config.yaml
model: "multi-label image tagger"
dataset: "aerial photos of the United States (SatlasPretrain)"
train_examples: 203450
image_size: 32
crop_scale_min: 0.7
horizontal_flip: true
arch: "resnext"
norm: "batchnorm"
activation: "silu"
depths: [3, 4, 6, 3]
kernel_size: 3
stem: "deep"
avg_pool_shortcut: false
widths: [128, 224, 384, 672]
num_labels: 7
mixing: "mixup"
init: "trunc_normal_002"
residual_init: "none"
optimizer: "muon"
muon_scale: "original"
lr: 0.012
momentum: 0.95
nesterov: true
orthogonalizer: "newton_schulz_5"
adamw_lr_other_params: 0.0009
cautious_weight_decay: true
steps: 10200
batch_size: 64
epochs: 3.2
lr_schedule: "cosine"
final_lr_fraction: 0.1
warmup_steps: 1020
weight_decay: 0.009
adamw_weight_decay_other_params: 0.01
Rows from block 10, named by matrix and row number. Each number is 128 + 24 x the weight over the matrix's rms, rounded and kept within 0 to 255. All counts start at 0. Numbers have three digits each.
# convs0: reduce pointwise conv (model.blocks.10.convs.0.weight, 192x384x1x1), inputs 192-383
convs0.39:124132100116126114166138134094154121141115123122124129092080170163090163154140133126159128123094139107117100145106138161105136140121145188124082106123157114142130108150123182101126127109120127159150111130105134136112179136142110096132097114145100128129069152132120133135125111148155132132134174161133111111142103106167131119109138145109104146111137108138162123102121134130144179091141108113156167161105122134147109132125160124126113160146104119154140128125119085130148127141183136119103127132105138103126137119116141113103149177137146133126162120146141125116132142139102118135
convs0.40:130154136144166142084117153135134106119110137113115134123110086153094137163139150151162172149148095099131145134132098133106129138171126133131112161129090118143169155160112149096099149154107163183127137143130126188101114135158073146135121108092129116156154177134138076177104123152141117136110096144138111136137132134099131137144130112096124148134130117136153131116131126164132156122149115127170189100155175138125144162091118161110094152080117147162144142181104175091085084158144162088124134133089132107096149128139106107126148088152119147131113143173105113148131153158115142198
convs0.41:127116126090165124147151036121110104127155081165126109129120137158119130117129163170122147113144120122150134126142110130129158124097074133136088172108170172114092098130125121126143078132124124118182151120124116102123132119110165169121154126152115111122115201189151123154142153168119121145140113138127129147132096145090119142114101081116108141109138173089120139102117097112121111143085134187114132177161113135130142074155092154102133097139134178087147116132121130131120140092123144110112145156147149131127155132124101140113119138114111157114156149150142133188166133133163123119
convs0.42:145126139108106112145117162135134120158119128118134145116119100099109125091131139199079135152157147133122164180100139074106135122131188137117114082139103103140115139143083173113129141119132129159154137138126143095116117122161100157113079145121138143115180091131132117135132174149089167158133092100107092116098096128118195124106161170095094129124095148121214108158113109116109115105160141169111104137093124102120117123153153142141116168120153137159164124131160129160160134083168166081150112145116140165116115136141095110140113119130135136102123161171127149163091150149109126147
convs0.43:134125148098172123139129144096103159132068114140109074138153153096108131096119118117091121135114111118095115122140137165141150111122105140131125160139116134113129117121130118091133136135117151121128154094121118132142117124117126126079125124144128126156086129137173131133132113078101170069083168141175109166130154138123155086155115121117141137132144126111120116104130144127148114138132112120113122082128116158127133115104104138131136069127129125133125118105100117109135107112166128137166127135122110140135114061130091161184084135127128117152138130118131125102124124138132112131
convs0.44:147102130116104152122122154117147170126126101126132103102132109138103164138123110124161131120153138098153141115132126156109100134129126102148121112123108137100136149149119105150134120174116159145129144165117124087124135139157169109147137130103142153131116139140141115102111139123143158130142115107138145121101119128105153096112096150081128096119113123112150143107103145192112124117082112108152087110110148111169109110116117176156099110146116165135115111143129177143134158156084111157166134106147074164123170155080108122120110121137156124152099160141141122164129134170123138147
convs0.45:097132142140096105125152119093148160173091134129139171153150101160105160138150118118119094133133151114169105115081137134142117147146134113128145126136102129131098111113131131078177154095155135122112141141137110123140161118157129120086095177142138166164090117116084117121096171162104094106141126089150124137149128109115138181102159136128141127091141133171146094110213073153106126129139134127145118076110135130107131065133127116114131130125147126082137120106120097116125091112123126139158150113156100111126159173110101092125175125136160159164139129140145120146124131097204137115
convs0.46:096134125099093140105136177104132171133088119168125122118130106176102156134132126151135126117141083142117103118107118234130099146109110131138149108093140129129161108118100108119110155081129094081082107157128082154117123117119130164056161131121116125118136123123110138089132150116115133136142120150133151148152172140099133130126161098131117112114110111155128110111142114127178166118110144143159141153096148091112159156152126130129086129123086135175157147123139155135109101106155116104118130113120098115128135142114139126146151144156081089125149181143134101106103120180160131141
convs0.47:122169141126096163084120128143152139177129089132114159138114122141098113133130130149103123111153172155132105144098158121119117118155126114129099116159167079122151073125108112149155150169124121120101140142167142149164167168167124115140130121129138150113105100102106105121127123140149100114141095100126119107130097130105118126128125141123148135099107097142126155134110076146129115133126136152115114104124137141129094119147129108161193158115092151114113120169132108126101138139108101175137124119074152138093115129089126107113131158157095173125087122109136081112099133140144122145
convs0.48:134162133143135136123149093114116127130099156151117126104135116102104132157123129150097133163154113150091149126157111157158166078097109112131113163141141166116170148152150164132129128125089111165135132130123166138106148131184146146142143131102114124114118162129164131146108142180158102138094127108080073132174165131069102129136145098103119131133175115123150144130145130132100111105139124117145108145111164105130103089158104101122098101148092178119158121191129093160111164119084141121123107121129108160125126094112127108161144128082101174139127193132105138124104138186110131085
convs0.49:141148118116135122093118081131121154136144168101160152144129134149129101114135126150122142148154119125077092123161092113158161105116134103137129124139118110105149124103113137133094086133129124182148085115102126128118117122107148127137126119133102122103143131135170129130110150223101134112095179145165112149150118096159127142116151110129144102174112115132116089116158142105113142115136118089134124141143137077130148122120123109124133099101116091134149092138104164187144102159134089119120106156131142152136161129113103097134129133122135122154130129113140147136151114145087106145
convs0.50:149132117071146117132143125141141109136129153126129147132121162144134091138140140125138095152158114110156069121115178121130123110141078132076141147122097119201151147136123121147130097086112098140108175125187147136123132123114116143137158149102107111126116128122120107130133125166151056134129113104096149143106124152119128160150135129116148142142168138091131140124154101091124152105167175145137149112125162121125138102154117137119090131118115137161182145106092116113116114110131127112135116120149115084135135094168112127131134138132137147121202104118128125130117129153119136134
convs0.51:156161143131155142090140132128115099112092165085104140133112139124098140111092151126091110112080137144110155122129138136147133152126126134153137122118149118070150120160137195138145107103148134124135121144132122109136151140129111142125108102130160128123103104074148119130157131161154106137134101094057112122115135114079102164133187115123114132134136136106145132117125113111093112129096118121100149119152119107133074136095126118131180108126136100131160106128129125126088103115106119069130132114170130110085102132157122128134110119161110120140155120137131152125102127174116126174
convs0.52:106122127148142127085134134127136147104080136117096111195149134138105140123094114155133095150091109114106092131134174120107089136070116079128099170126098123130147160145131090125137103104110126122141093101122108186116088131133129120075127129127129173130142105135144121135142129127114124122143184131121106145151134174113094126124144097109115143111125163135104094162122141104112133156109159109139144096127133095151129132134144132116148077137126113117125128135083172130116125122137127169119125143124132124083098147113110098087114097123098182154150122096106117126125149109165098107
convs0.53:141073101106134136113114090085125123110128114133104120149138112082145135137117156116130113136112104113118159117084135177165138132115140111089092102133129141094131125125108116121141105120122167146148146139126155139179112175134126135091087132138133156143090155136143117134119142128135085107122114087110137099125107108121125155124111121150123108119168100155099160098124112123110127119102119115093108137150129146096100141147133116071138097112103119115117136104170118141111098111112123085131147109142143128104098112128143140087111126095130170119134129136166104135110143112130129086
convs0.54:100060152091165130125125096143149128099117135108116128152128163094110089140119154112126182138121128148123142106143123119126133155117133120124106126139139119108174098176175097110126136122129142142146135110088153163143130113095129091144138139143122160174100156133177110152114143122105117101141121148104132108103137150159119161104193103106173088137152121159153133116145073147116141162103106170149102177118124134112172182133166135115205087130112111135147152132123113149121100129137093135136098101129135082111157109149117119141110131127115174093089107112071116118170137162096124112
convs0.55:143139149160155173108151129133153176115139174108093113162106136108119119133143121140149129081134127157113111155139139118136131110100090105122130125105141121151135153097103135087125138149158103134129102195122134133123133136092147133124133116150126166096128156130083130123089122121122127102096139093114112140155146104081146164126119092123164146134103113129106123119106178105084135142137157137151190125111153127127141158122136116095180122109163110153118149076119127166136161103130104152214146130097137122067133106133156162112127167095090134091129131147107103112172137164130161126
convs0.56:125138108083180135113150129056122085120136087148138155117135095149182145172145149158109158181121089083155129159112168105122140147131105116166152158120131098096107134104124110122155136118149128117078127115184100144152147132118122138122123134161156118111091103140136177091114136085104114146143135091112115164095087085119148133113137146092133117137141133124163118106149140083097100114133153158177134127168140153120165136114122140117122139130106135132147149129112089124125131117093140123104140119151101092107130117164176149151120098132118120105131122132137127139112131115129154128
convs0.57:117143081131121133160179126145156123117142133119187092138134136156138165149171123096122162138127110136149167116117139074149102148128144144113148125078113127163171121162062128076115130117110082128124127108162126112143136144096150148110134168091130148125179124127133118112165125088154098149140100149143125117086109108148115113107138083111117103103120124155095106103113168143153083098149160072113085103148124127123129137098127134120157100075163141105156148103135178145078109175100118125116089097116132129132103106125096155106112131124106146079097122124115126138115099123110161139
convs0.58:140134122115153123134132137203162122107119110131125092151172160143143146122130138157154138135134131166150162142171130112117165102127100156102162152109098130109099110132113167100129077090170107136122096181136106114122152139112135129177107115129131151158180105133108112136182129137109154113157150120168157099122168115131095132150121122157149149181107137132127136151111129108112154121113138140113155115098158139088111119155153124168178146081156128119110142150128107138104142095117123205136118152119107114133134126136129101155152135066086114159108105118106101146098132105187106137
convs0.59:131128141104119128097098096110097132155063136140134106153161101154117095056109136144131130110142133108148132106118075109110127115118149134119141129139136159124110140164147088057107149118070148140133121147143131148136089124157127118112154114136143102126120122122113107121131155107131106114143142129123140105139066144115091105161148125130153104120117090147128107106117140135117143142133123186153122089142148107116100145105139126124100171123117130152111124148171109118138128150121151130141135116118098119110097123124151124100170117103128112116150144105127127146107125131147129107
convs0.60:113156186112127135137146112061107113108088128147145095127125120167100135133117127177119136135102149179193128104138107191149137105145172125095185081117131096168105116131138164171135159100127171135123161110175145120125175114112138145132135095145097107140135116131113133157124158151097115144127126139150127127088102120153140150123194111110102103066111135098139155122110125120120099125123159117145131104140127107147121117113092094142094122148103133131181090127135136133112109106152145111076134107118165165189117145133130127128143107140162115153164156178123159139139152133171095100
convs0.61:146162180121144110097121133116098123130135107136135129117121130103166118140092146121110129119143135139164087109118122108100158136148134115121122122152124126127126166118138113120145145133177115115123109135152120132087095115151141136136150158107137148141137117135095148126061115125100130150110124108130174137132081105143108119132160111082166107068129131103131133140130138118120129120102140186106154126117134130136122110105107112122128137130099120142180134149126144118153113150092112160119112159163103105144155138129115141112117093160137132135147142134149148120101120119126127117
convs0.62:174120118083120098102127123077124131119128136120130167123135143177147109131134124151096141172123095104135135137128149115178115147141198119160097126107149111154064117115158117176094142107114135126151120109123120130179121126135122085106145116084130116097126158124167128145126140092115089148134133167168103127134129140147101113119121121118089080121124121122149137121124098102125159129105123112112071126143133099127143078141159083109096124117150099122151134144132131124140118125132121154114142122127123158188103109125121171132123120135147146146088163151138081127103117107124125183
convs0.63:112148120162101129135135164146143138128074146130086092118080174173151112131123104132128160140122139137135148118185131089100127138122146138095106148143141117151095126111096134128047097163128150111115119155103091153168108098104136085125123137149136136127125139110126129129152131108119121115161135134080114136136106142120082103095135110113135144091133132110121128109154101138122129160139148125128156112138129139164146133128114154142066137121152145062124096066137136148126136167104148122102102170097138095087076117112136132133140166099116121056095118138127161109204092098159068137
convs0.64:139146090119148121105140164146154088144125189162126113124134129103115127135154147092113136114145115138138153101101159149099114132108116124151115130144144141109093139125183136155139132102140112163143122133076157078135127098106110103119135140071105113175111098125107148087110121102133081136106078119141153101163114171115131134140162131139108140110114150092147175140161152159103131087147171119064123128126090101140165136122123150087107126138081085097145158165117130129118125124160182094112100122088155104097135104161155111123149137135097151114165135103101138130125123190135144145
convs0.65:098148150132075161134089129136168113103124110124101154134131128131127112123078146118113147159144128132118109119169144113089156121083145130115080130119150122149128146128118177147127109135149125143119130096136130148142136122096088101128158144142164139126103111134122153144164124118107110119162088116167149150130113100107077121139174133133174119110093111132151107158123136139073185108094142077151166125150113135138110131139109119143143071110150090101114119129149149136149091134108123125139150139123125105070106145143095113129153169130147128096145140098158145122138104112180172137
convs0.66:134101111150117148114122149095146162136109140135115129153142132110142116165116133112145135139113117125124105127144102136157120106153130106122131161168099112089123152092150118112142106118106126138118081077109167122144122082107101100161122164140134173133087102122128098126126163121111078117123132147124174100125109153124113122152121115139181099150115146156113126113113102115107129105106147091173149098138123132144126136121136118095204141086152135097117149139141108105114098095152164114089141122133129123116190131117141128070145111088104150108109126126159138146130148082144131093
convs0.67:133141108101145145152130155106106098145108114122122174145084108103114129142111132120157140171166133104140064080156110155126116083119132109143134136147148098119134125123132145123082118132115079145138097098159167109137153125097105121129127097124109099115116132164121100135114090142087120133109164097108126151110095114149156138158148110111119179147130127143109152110168180179135099104140087139134145156145142082162163135138155147130119117112152111109118154101136173150132112158136092115106104175153140075125123157152079152125147154110108162114133148130149155147132131102099124142
convs0.68:086153101176165104116182152106137090112128136147080137141112126140137162141112146095167149128149109128141152140129141152091126092148101157076132076137118134121142122158140126107152143100158092165147198114187125150130135146112116147140131115130131146166109142167126126122176112102185094148165106128139151132154172138131130113119172144179126107137109144150127157131140142132110115109153122105140129121114139123105123151123125135158142136123184116132151150142113128148148122155125135170118127061132100123159159099123138156093159142173144127149126144171122123104148133129131088121
convs0.69:117148149126130101116135088137116145148129114143133160102101127119123146129152110113131128109129122062136100164125140125123115175116128151136128105094104162102121171117134146126145098110103112146121118105119116156100136116167126103122111105151110103131099190109109110121119119215158151137103167185065166135125123115137154117154153139105137182110144112113132119083158114137142160116125121101113104139083122129128117127113091141124143147142117130135114140116127156130112140112124157125087176151122113121141177128086093151175125163113095123146174162122145117124183136130138128154
convs0.70:104090113126128132127147127136129037153127144163113154171105098104121155149120169121113151109136145130116144140152116132105166103132116121110111151096117143137112128127097121104132135168127108121109113099123142113124130173112147075114124139082144141130125132163131113137088138099093113127117123101153099141128133138133033104154095154117132126104126118151111125107096092157115169123161112126127198141165143137125142132090109127149135135128141168139120141114138083139139110140129160137140110109155089111107141115113117135109098140141109133124116150130122130182141132111157093118
convs0.71:146118208143110123134156099138126125143183116112137138098103091157151149118122161098136151079111126115130143128136103114127174087140120115143213117154166124152102164112122138219129120086092123131115124113104128147113206135117125107108117118130149113102184157133172130126122149132118166143120127141119162113104128142108145101146134139103110150137140089111138142124107158133143125108118139100109056173208105122128106154151090150138112122108127148121121111138137132105120140076140130126106204131060104127155117108110131118123127176130100130133136127109143114136126149141172121063