From a checkpoint of a small multi-label image tagger.
Model: 4.27M parameters, 32-pixel images, arch resnext, norm batchnorm, activation silu, depths [3, 4, 6, 3], widths [128, 224, 384, 672].
Training: muon at rate 0.012, batches of 64.
Data: trained on aerial photos of the United States (SatlasPretrain), 203450 training examples, 3.2 epochs.
Rows from block 8, named by matrix and row number. Each number is 128 + 24 x the weight over its row's rms, rounded and kept within 0 to 255. All counts start at 0. Numbers have three digits each. After the name is the row's rms in percent of the matrix's.
# convs1: grouped (4 groups) 3x3 conv (model.blocks.8.convs.1.weight, 192x48x3x3), inputs within the group 40-47, a 3x3 kernel for each
convs1.84 098:144154185122103133111087127153122157142144124153144129117116152132156103121134092141116155141136128100185128109061085104104133129164223145135152135119124117117075106110158118098113121075136114137120100108127138126135
convs1.85 097:108095106076151128091136073117123088103083131098107120118093127130085125120172131176115134158139097074067083139080116129155089110048087134120138136107109151126084125136116128128149194169099112136133109104142138165126
convs1.86 102:157157104140119120102120106130130133116133122107097095142114110115128117106119100094135132098091176229155131108100166116156173175168143155161134148144134114136105134128101114123124154142109123092091097134104098138135
convs1.87 104:128116112148170124172134095089121138105144137132171183106092083095118140154133111145162128102130150120124129151144129121142138122101118141136117111153118125122082083111106168092080166109119125146151122118070129126079
convs1.88 104:186123126132099128117114110107120100095086125084142146121100097121095109151142132115149187140146151194118126110103115154123179108133135172145140164101120148130126100155124155165158124135161113123107123165135103149150
convs1.89 102:145125129118124132113123108121111114153121133143120085139149093104097180163134075079097100120138114110154137094147109093103134119170238167114134126129130137112161122135160114127167145107094121140136137140144148125111
convs1.90 104:115143140114132133127139151123129132067108082096079130135114099099121131065132166117120149184131143108147147183141110134109164169118142142158135158124131113132144142085106174149110108107163143106132143184080068106128
convs1.91 089:140155147123108105120181135124135120164159128115090091132166094122150128145135067160087153145149067094113102103119137109182160119143150138138146103123098127178169117125116109110125111095123127145110118127134145091109
convs1.92 095:141136105171163134116104125110097111111079093142098102120119126131107109115115122145105124110097076069089077159122096102132097108105082136136122140132147124141132123115130113142146136141126141121135130111118143124117
convs1.93 104:105108106116138115106141123111123143156110112142141135162148135173092129193131163146151156100138133132082126080127108108164137133104150131127116126134136102145114148109170186106098153148160131150175160100139210166113
convs1.94 087:130110124150149111117100139078099157107106136136147128098100135106134123154114111170148166141136147181171138125150148147182189140122207136124090179131128129085140141098141116096117096088099108106110088127125112100113
convs1.95 100:145095101114139131163129112178122136111103114082106113118107124106135099106113103150184165165127174100144205086138113163150110093122168103091107129140137129151144127102121100077102112098122166168153115077096113077118
convs1.96 095:155145135120141140142125151123131122125110116121126131140163141122194084093097043141124108107093121094125096158131133144125136163138131125135139123165138135110088090099112105100146105105135122111117122123110133100156
convs1.97 097:099134146152092205166135160150132120136136142119117115137143121112117136111109133105107103112081156136139146151155126143152127132140164129123129170118110148169114157138143124093130130134113138122092099098116133132104
convs1.98 091:157141110172144143143136144131128137085149126098123131157128155119128098124099127118131185173170159143142104120129112104117144119116111115106178171138143130126105105142157113172181131165120085156139145133110146167163
convs1.99 098:155136112134105065127121110125106100127129175121146152076115147139145120126158136144155112106094107134090130115115161141169152102143125130131141125154082126117107146127116113129092122123131161131127118123103139103127
convs1.100 098:125126163145113134111134148112170132156148133140142128137135124135128135129142171118168116120108126122084140139127120122103091151139107099128108119085083130134131109154134104121153100118118155123121144149170111125109
convs1.101 086:086111120126096117133131141123138136121118109131108112098153093134166131104156132100071120107064092160089094117166129148153140133105116101114092118106112064130154120125086118111119122092090147127137111130135138119135
convs1.102 097:131137067117133146127156092138110127118118115145118114098102134147138117090143136079100084100076079092123138137099125136139098126124090108113159096099100110131183092091122091145121112126168112119125145099128122116163
convs1.103 108:165116100134126074102132116118130138134127134137107132137135147115094134139107141124118090130132086110138085103134143124131119129097141094145110105127107090102132106141141132123149098133132123119130146144114125121141
convs1.104 090:113102195136138219151154162154124149116154126133134141136123151117136135131128083139121142119133142122132154122148142120128130123137097136147161148150178136130158155145179136090171136131155142113125142090128157094158
convs1.105 106:115113145164149119160144080130125113142103131150142117134130124116153136087094127115120096105124133151132171125135139148148121160123098166118105101141107116133120169124127125139118136126154106176162139114134169118153
convs1.106 096:076087140126128096124140114135122127131105111131108110171153155081181160168145182115186155130136075114147162172117120143123137143126115128145132124117144107107182132117153115104103140109162125137135107104124083114090
convs1.107 089:138112094112095160099122120121100110108140124110123135118152152149149112151150133116129121089053108100105101153129114158114166139122155128124101139122124140138066119107132107119136125126098104143113117113137103146117
convs1.108 114:073163150145108152149136133144143107136151120093111117119112116136135139126160166129133120093074154162158101108114093159160125100099099125098142115111155152149149141124167094075170153200143173155122150121096143120114
convs1.109 099:118123143074122150092128199133145139140132119131121080122096128106110139127115121137125153129120155125125179106120130122133119112154139133146131115122141099146175103142150123096130105129169184125141163106118168140097
convs1.110 106:102117098135138134133078144117113121115116120150127136099120093108193154106154092153124084158088147149131198136112118115160139116139134092147101134151109093142147114130104130145159142139158121141105123109105118101141
convs1.111 089:071096110063095098102129116120144119141137149165142113125099123131118131143149177121133135092061110130099096144164148172195145164152112107096087102108142094106132133129110130077134122108103147148122150137115148108104
convs1.112 098:126153109116095124135137097127147130143176133122111152134118147128106114109128147129104139113104143119171130107147106107124111114109128101138127131113173101163076128129094136117195110146110117084127147157136122141173
convs1.113 097:146110113094093127155112130156147149129141127137144134143123107158118147139101123127099155137072099106115094129110093061112150141127167138139127084099094137064110117100150092104096111129132130095140141105132138129156
convs1.114 107:105079159103141108136139185135122118153113139139118128106119135111111121102098125128165168117126152145114162145126143127106110092113115103137162135133162129138141111073139113157155108113167177137094177113130148157076
convs1.115 090:108087123090094155164133142132126138154162128133104132145090112110148119114111169113077119131102112157078065138121156126114153127139155124102111084107114133121111091129091109120116102099090131112172134114114131129124
convs1.116 086:171179196105121206148222161136125130150114131122102122137118138107111144116158135133187128136142145127110188141141118072097138140118143137142123117096119115176149116156119145141166080173212089099117154120138122159117
convs1.117 105:118099113122090149120137130117126115138158127111143127089136099141115078091081059114122110100114116130131103078138135116140123113149139138108127104085138129089122128101119117093142152145154117107085140167094135140143
convs1.118 100:112055127107143102151163155127107111116144110118117125149143097136126120125125134122132155155119141131127143155126121101099111108126105141133151144102127120105125111106147115140155136143132154179144126103128179110170
convs1.119 090:141132093072097120123129162136168142158154146124135134097120134121193140157144127118120114069070080137105123170132140144146110156114166111089117065092107137144121137134104104106108139109124151137131124133106122106128
convs1.120 090:084083176076074154124186142123147100141148112135122116127129115159172136108130117121075166107078108128161163133121134134144164138113133130126121114123120120125134140139122092090119129164129132099101123097113083125130
convs1.121 104:105131203107094105150181179127125116121141147141114131138146156177148115121125108145133124138134155139148142124116098141132147146180137155135110099162102090157133092101122085106081136109093105110084134138114112120147
convs1.122 099:146127118103101100094121114132144152131130130129144109121132095125139131113131164139075103093097183111094096114163148126107118141127109125108126136137140125139144127123149159127126151110151136143143098113147156153126
convs1.123 103:103074095130096108098122132132121130150112136135124139122142131141107141156109115124124171122096163126104125143122132141119107130123139101142155104128114109156124105135126100117181090125111106116101112137155102196203
convs1.124 099:193169097179113124109105094112105118104119134108155145165169171113126147139093146172166113198094120153119126116126136116116146110164149110111137160096106177104137165140111114085105162119112081107129110118112138130137
convs1.125 108:096151179065098129157123133148149145144116152130132119105120100123138106115149105167095139100121125148111106101132113129128081134135136123101141108137100110137117121117156124120121117102157127131143135155204134084122
convs1.126 106:098102100094083101067156131125123134118135123123114107086117115133172114117104115121121094131135128137161144121106106127138123124125108127095107137148139121118155133180137132112125124174178157127169153121142164140162
convs1.127 094:116091128144114176191188106105142123122120116119121113142134086132148133122080141135137113095136121125128094133106119123110167138153154124155087119111116102133128110093129132116122155075118148105175097116117134105135
convs1.128 098:150062107080131078121114090141139121137141102137138114119107129160133132119094159146124104128122087175112120159120123142141139091120101097106121119062116125072146126129146121142101120124128105103138125107107122087134
convs1.129 108:124175162122142141145136138137146119138116136115132140119113140122115135135150134132175090081132156108081080122128133139132110136139147126163072081093140121166126131152108095114184116137133147123103140107076107130139
convs1.130 095:078066101145124206128164163121114113136157131119107108123115172119116148125133174051102126107126191112131174143134135124120106147154111085122133108128174095132167103144143130128168163090174162123152111154105118142159
convs1.131 106:117091155100145129130140153129143127114134108129145130150115114166139093151131141114105100076153093101132158131147138168119157129141153131091100094128138119111185154092127114162132119125172123118156137114160130166089
convs1.132 099:118114148119060148144099129120127132136105143112128121133137134160143156128132091176138084183157125146134122127103091116102102121141157134127146096147149164127126148152162121133170122143112101123140121118120116118108
convs1.133 099:123127128133073086119078158129138146126128128134112123124122122109153130132133089124111124126130127114143118131125141139128118129090124105109112096166116111121132126087131111125088117154164137130093147111143162138188
convs1.134 110:102165162128095137119128167107124131127127123139133120124153136134147127120112075084117166138127097098107106124143129099131153159144125134143126189121103141108132150155149151080098149112138144096154151097150152146172
convs1.135 104:112132132106106172099136129127117130137141156140148126146141084150123102131119104106104104151153088145094148118089117129122153159133122146140102162149109138127093133144118137149131106127118120172149114128169127152154
convs1.136 108:114119150120095130142134111154144144122132117102126124113138121159140159065106128088175189110123165201117098155145106123151121129132126115125150122155140165127158138175141102155140142154138152131101142149071104142137
convs1.137 097:152117113174080147124108113116084116103104117115167160140116113091149134134154121108172124139093135104068078102116128105133129122180117121103107114127157102124081107122091090097178100110107096131104098138148143135096
convs1.138 100:088081116120071155122094150126140116132130129122128125148162118136141089079099116114148125098133123120132107116127157138115133105096136160170156121170131165135122108129152152108200142144126112126143107113124116146094
convs1.139 093:170113158157141116114101138146120138130138146119127161111107112110135139103141149129160163167204215135169135107079081086061095096100117178145134156092145165152172176133168155141172115156149105120156103142106130111122
convs1.140 093:131160121125138103126096128146127121139122127127135146130080150119121137175134132150123115125125094140082075135097102122106130089132127171155108099099110134106106158178127095118129134084110141090118111137119107117103
convs1.141 102:111098117112134197130132117130128117127134132130119089171180154119131136114079150122144140159154136141111123143137125118128135139144117141139120104157112109122156105141147152148169117152128155121102127113094129137143
convs1.142 094:098163178145129142144219173118137133124139138120107112125132116106108112150109138137162142129109116148196114123112127131180126156117115151144085099136101149127139102134126090132167142123149138091122125180145121147134
convs1.143 098:108127105152097127102148166105160137116135139134136119176099132125132156169127130133154182134120145103098169134151143143134110157134139185116160129109149132127195184141157116105119132121136101114120101140089101101135
convs1.144 092:152153128148120107162126174131160111148148120188096156128127129121140164111129128144114117115093110142140140133142089147069196147139167109109143083066090118128139112084147110046115118113074159113128158119163116169154
convs1.145 106:091119117150134111099108140113109080145096122178126157125122132111182117141137125140102158118100164163136164174179198141114108148162136100152163080124131124098106134139101105093147133103108170176185137092161129158084
convs1.146 092:142106102132107104116137148117125121140086098122080153096140140147144161124147148114127157140137122118132134153113187101138161154133132135123131132115105144160142123139166097081130096109139139143138167106139124149133
convs1.147 104:143154109132111099131116118169139142110064116090078097129092090076058065070072096138132151115127137144124122148134149130135154135123116136150105142121134140148153137111144111142176104184181169120161125104117137104125
convs1.148 113:111112111127121121110114154131114160103124154115127192145152142141147162157147141137147147129155133141104088118144128104150149140113121136142091130139121096117151152119114134117137066129157143147139093147130168102083
convs1.149 105:150131123128105112116161131131097134147157146157186152135113081143112111141169117079146142107146145158100107116096097102129116133162136154157134110109166136169150122102121119116126124085102105112111115135129160128114
convs1.150 097:129152146116073114126104120191175131158119105130130121120146124097121134136174181134154159132148137115131164093082113099105141131132150137098095151150149162093134128138158129148148173122137149154161128137095099138166
convs1.151 106:094085160110112105154135134162092135124131103189137149139136160129111116137183120122107127089134098124108135143155215165123138142154145094090141104199119113082125122172066156171165109121099142115156150118108104146140
convs1.152 097:135140102139126139145114160135128124077092211109170224119129127126155138133114114136124122145162175080133192136138113129149119131104107134094098115127149124107138142116085111102105111084113146135152125177097122120105
convs1.153 106:173139099133114095119117113137076129105107132088118084112146136146130141145145137132112123128158145105126118134123121107134123113100136128172142163121093171161137104150178130138190167184180131109143085140121120150124
convs1.154 104:109110102115112102114117131146140125117126088143141115134121124103070128166133165143142145179153114133103131158155179120097153145137148137112118116130152099122121120129095149166134100111122148116145116103102118128140
convs1.155 094:112095116101110147123133136109102129116131105123141122096126129091159151128126123113138136126146122115157143168115114156115124153118126092150131141085104120114110123088117147108122097109106161125135123125094148083137
convs1.156 111:129121101142092128094119160112104118154061132079120104123133123114162164132129112162140123101118165104147153111131123137138118123127135141110084157113109121173142075092120108109131163195141168164096140135109121113144
convs1.157 101:141107146099109138109107140115091117127122203053159136149177141156144127159121084108084158131166178125218124120137106117143124150147117139092086137105153098131147123094126153172159128147120105128147100133102133162112
convs1.158 108:125111108108120123105128134138114133099144149118142138132124114124137112115138105143123116095128108145126109130118119109139126108156131138152104097154137102096127142123092170148103129106134146117122119120106149131124
convs1.159 106:114164096147110110115110091117146121138192089119150132149137116100156113092113103126082124148103145122131143142155108190136163138145138095163108112121075133127146081109147127161095190121144126135130179122152147124133
convs1.160 108:126140150126121137124134120126175152177103127158124098100093114118133103114141126205184190173126166125122101104106083152106150140161101124165121079138117156144131112144092122131120113085154158137128144128128116159136
convs1.161 094:140101120110096149110145157154106128136134123089135148095132123082145171132185148168147158121127102128149095141147163114095146154138137109095079132110086097135111081094097119057086142091151154142155114093128149141121
convs1.162 091:148159127095137120093114123113142116147145118122140162122158143154115124123118141144121140129202161177163147133113129103110111127128131111124144142143134136112163090097122120136171115124194080133142151140166138148151
convs1.163 105:139134127149119131125134091137108154135123124121153176131130107127115105142143089138117130111129137124125172154152142136131106149144153131119142113104135118112092121163190114120111149103092135139127118110129132154129
convs1.164 104:150143125138127130133144118123094127120152107132118122157152103127084095128143127113125133120079167156216165186189148133128133127167137125124140117119155133116166134121129113124129113104098160171164083126127068166149
convs1.165 107:144101077151138132141113130137096143118115158146133159138123118178149086088071111145120115119118123089174192151154151159095063136144159148101137077139199133169126106137137087118174135118104141134134148092130101116135
convs1.166 091:158121163149103103142127100137125185169137135100093137116144146145142127186160114146127107146172129116088150107123153136158136124101135124122136111133095176089094101082081121146112110146105139145139105163142128085155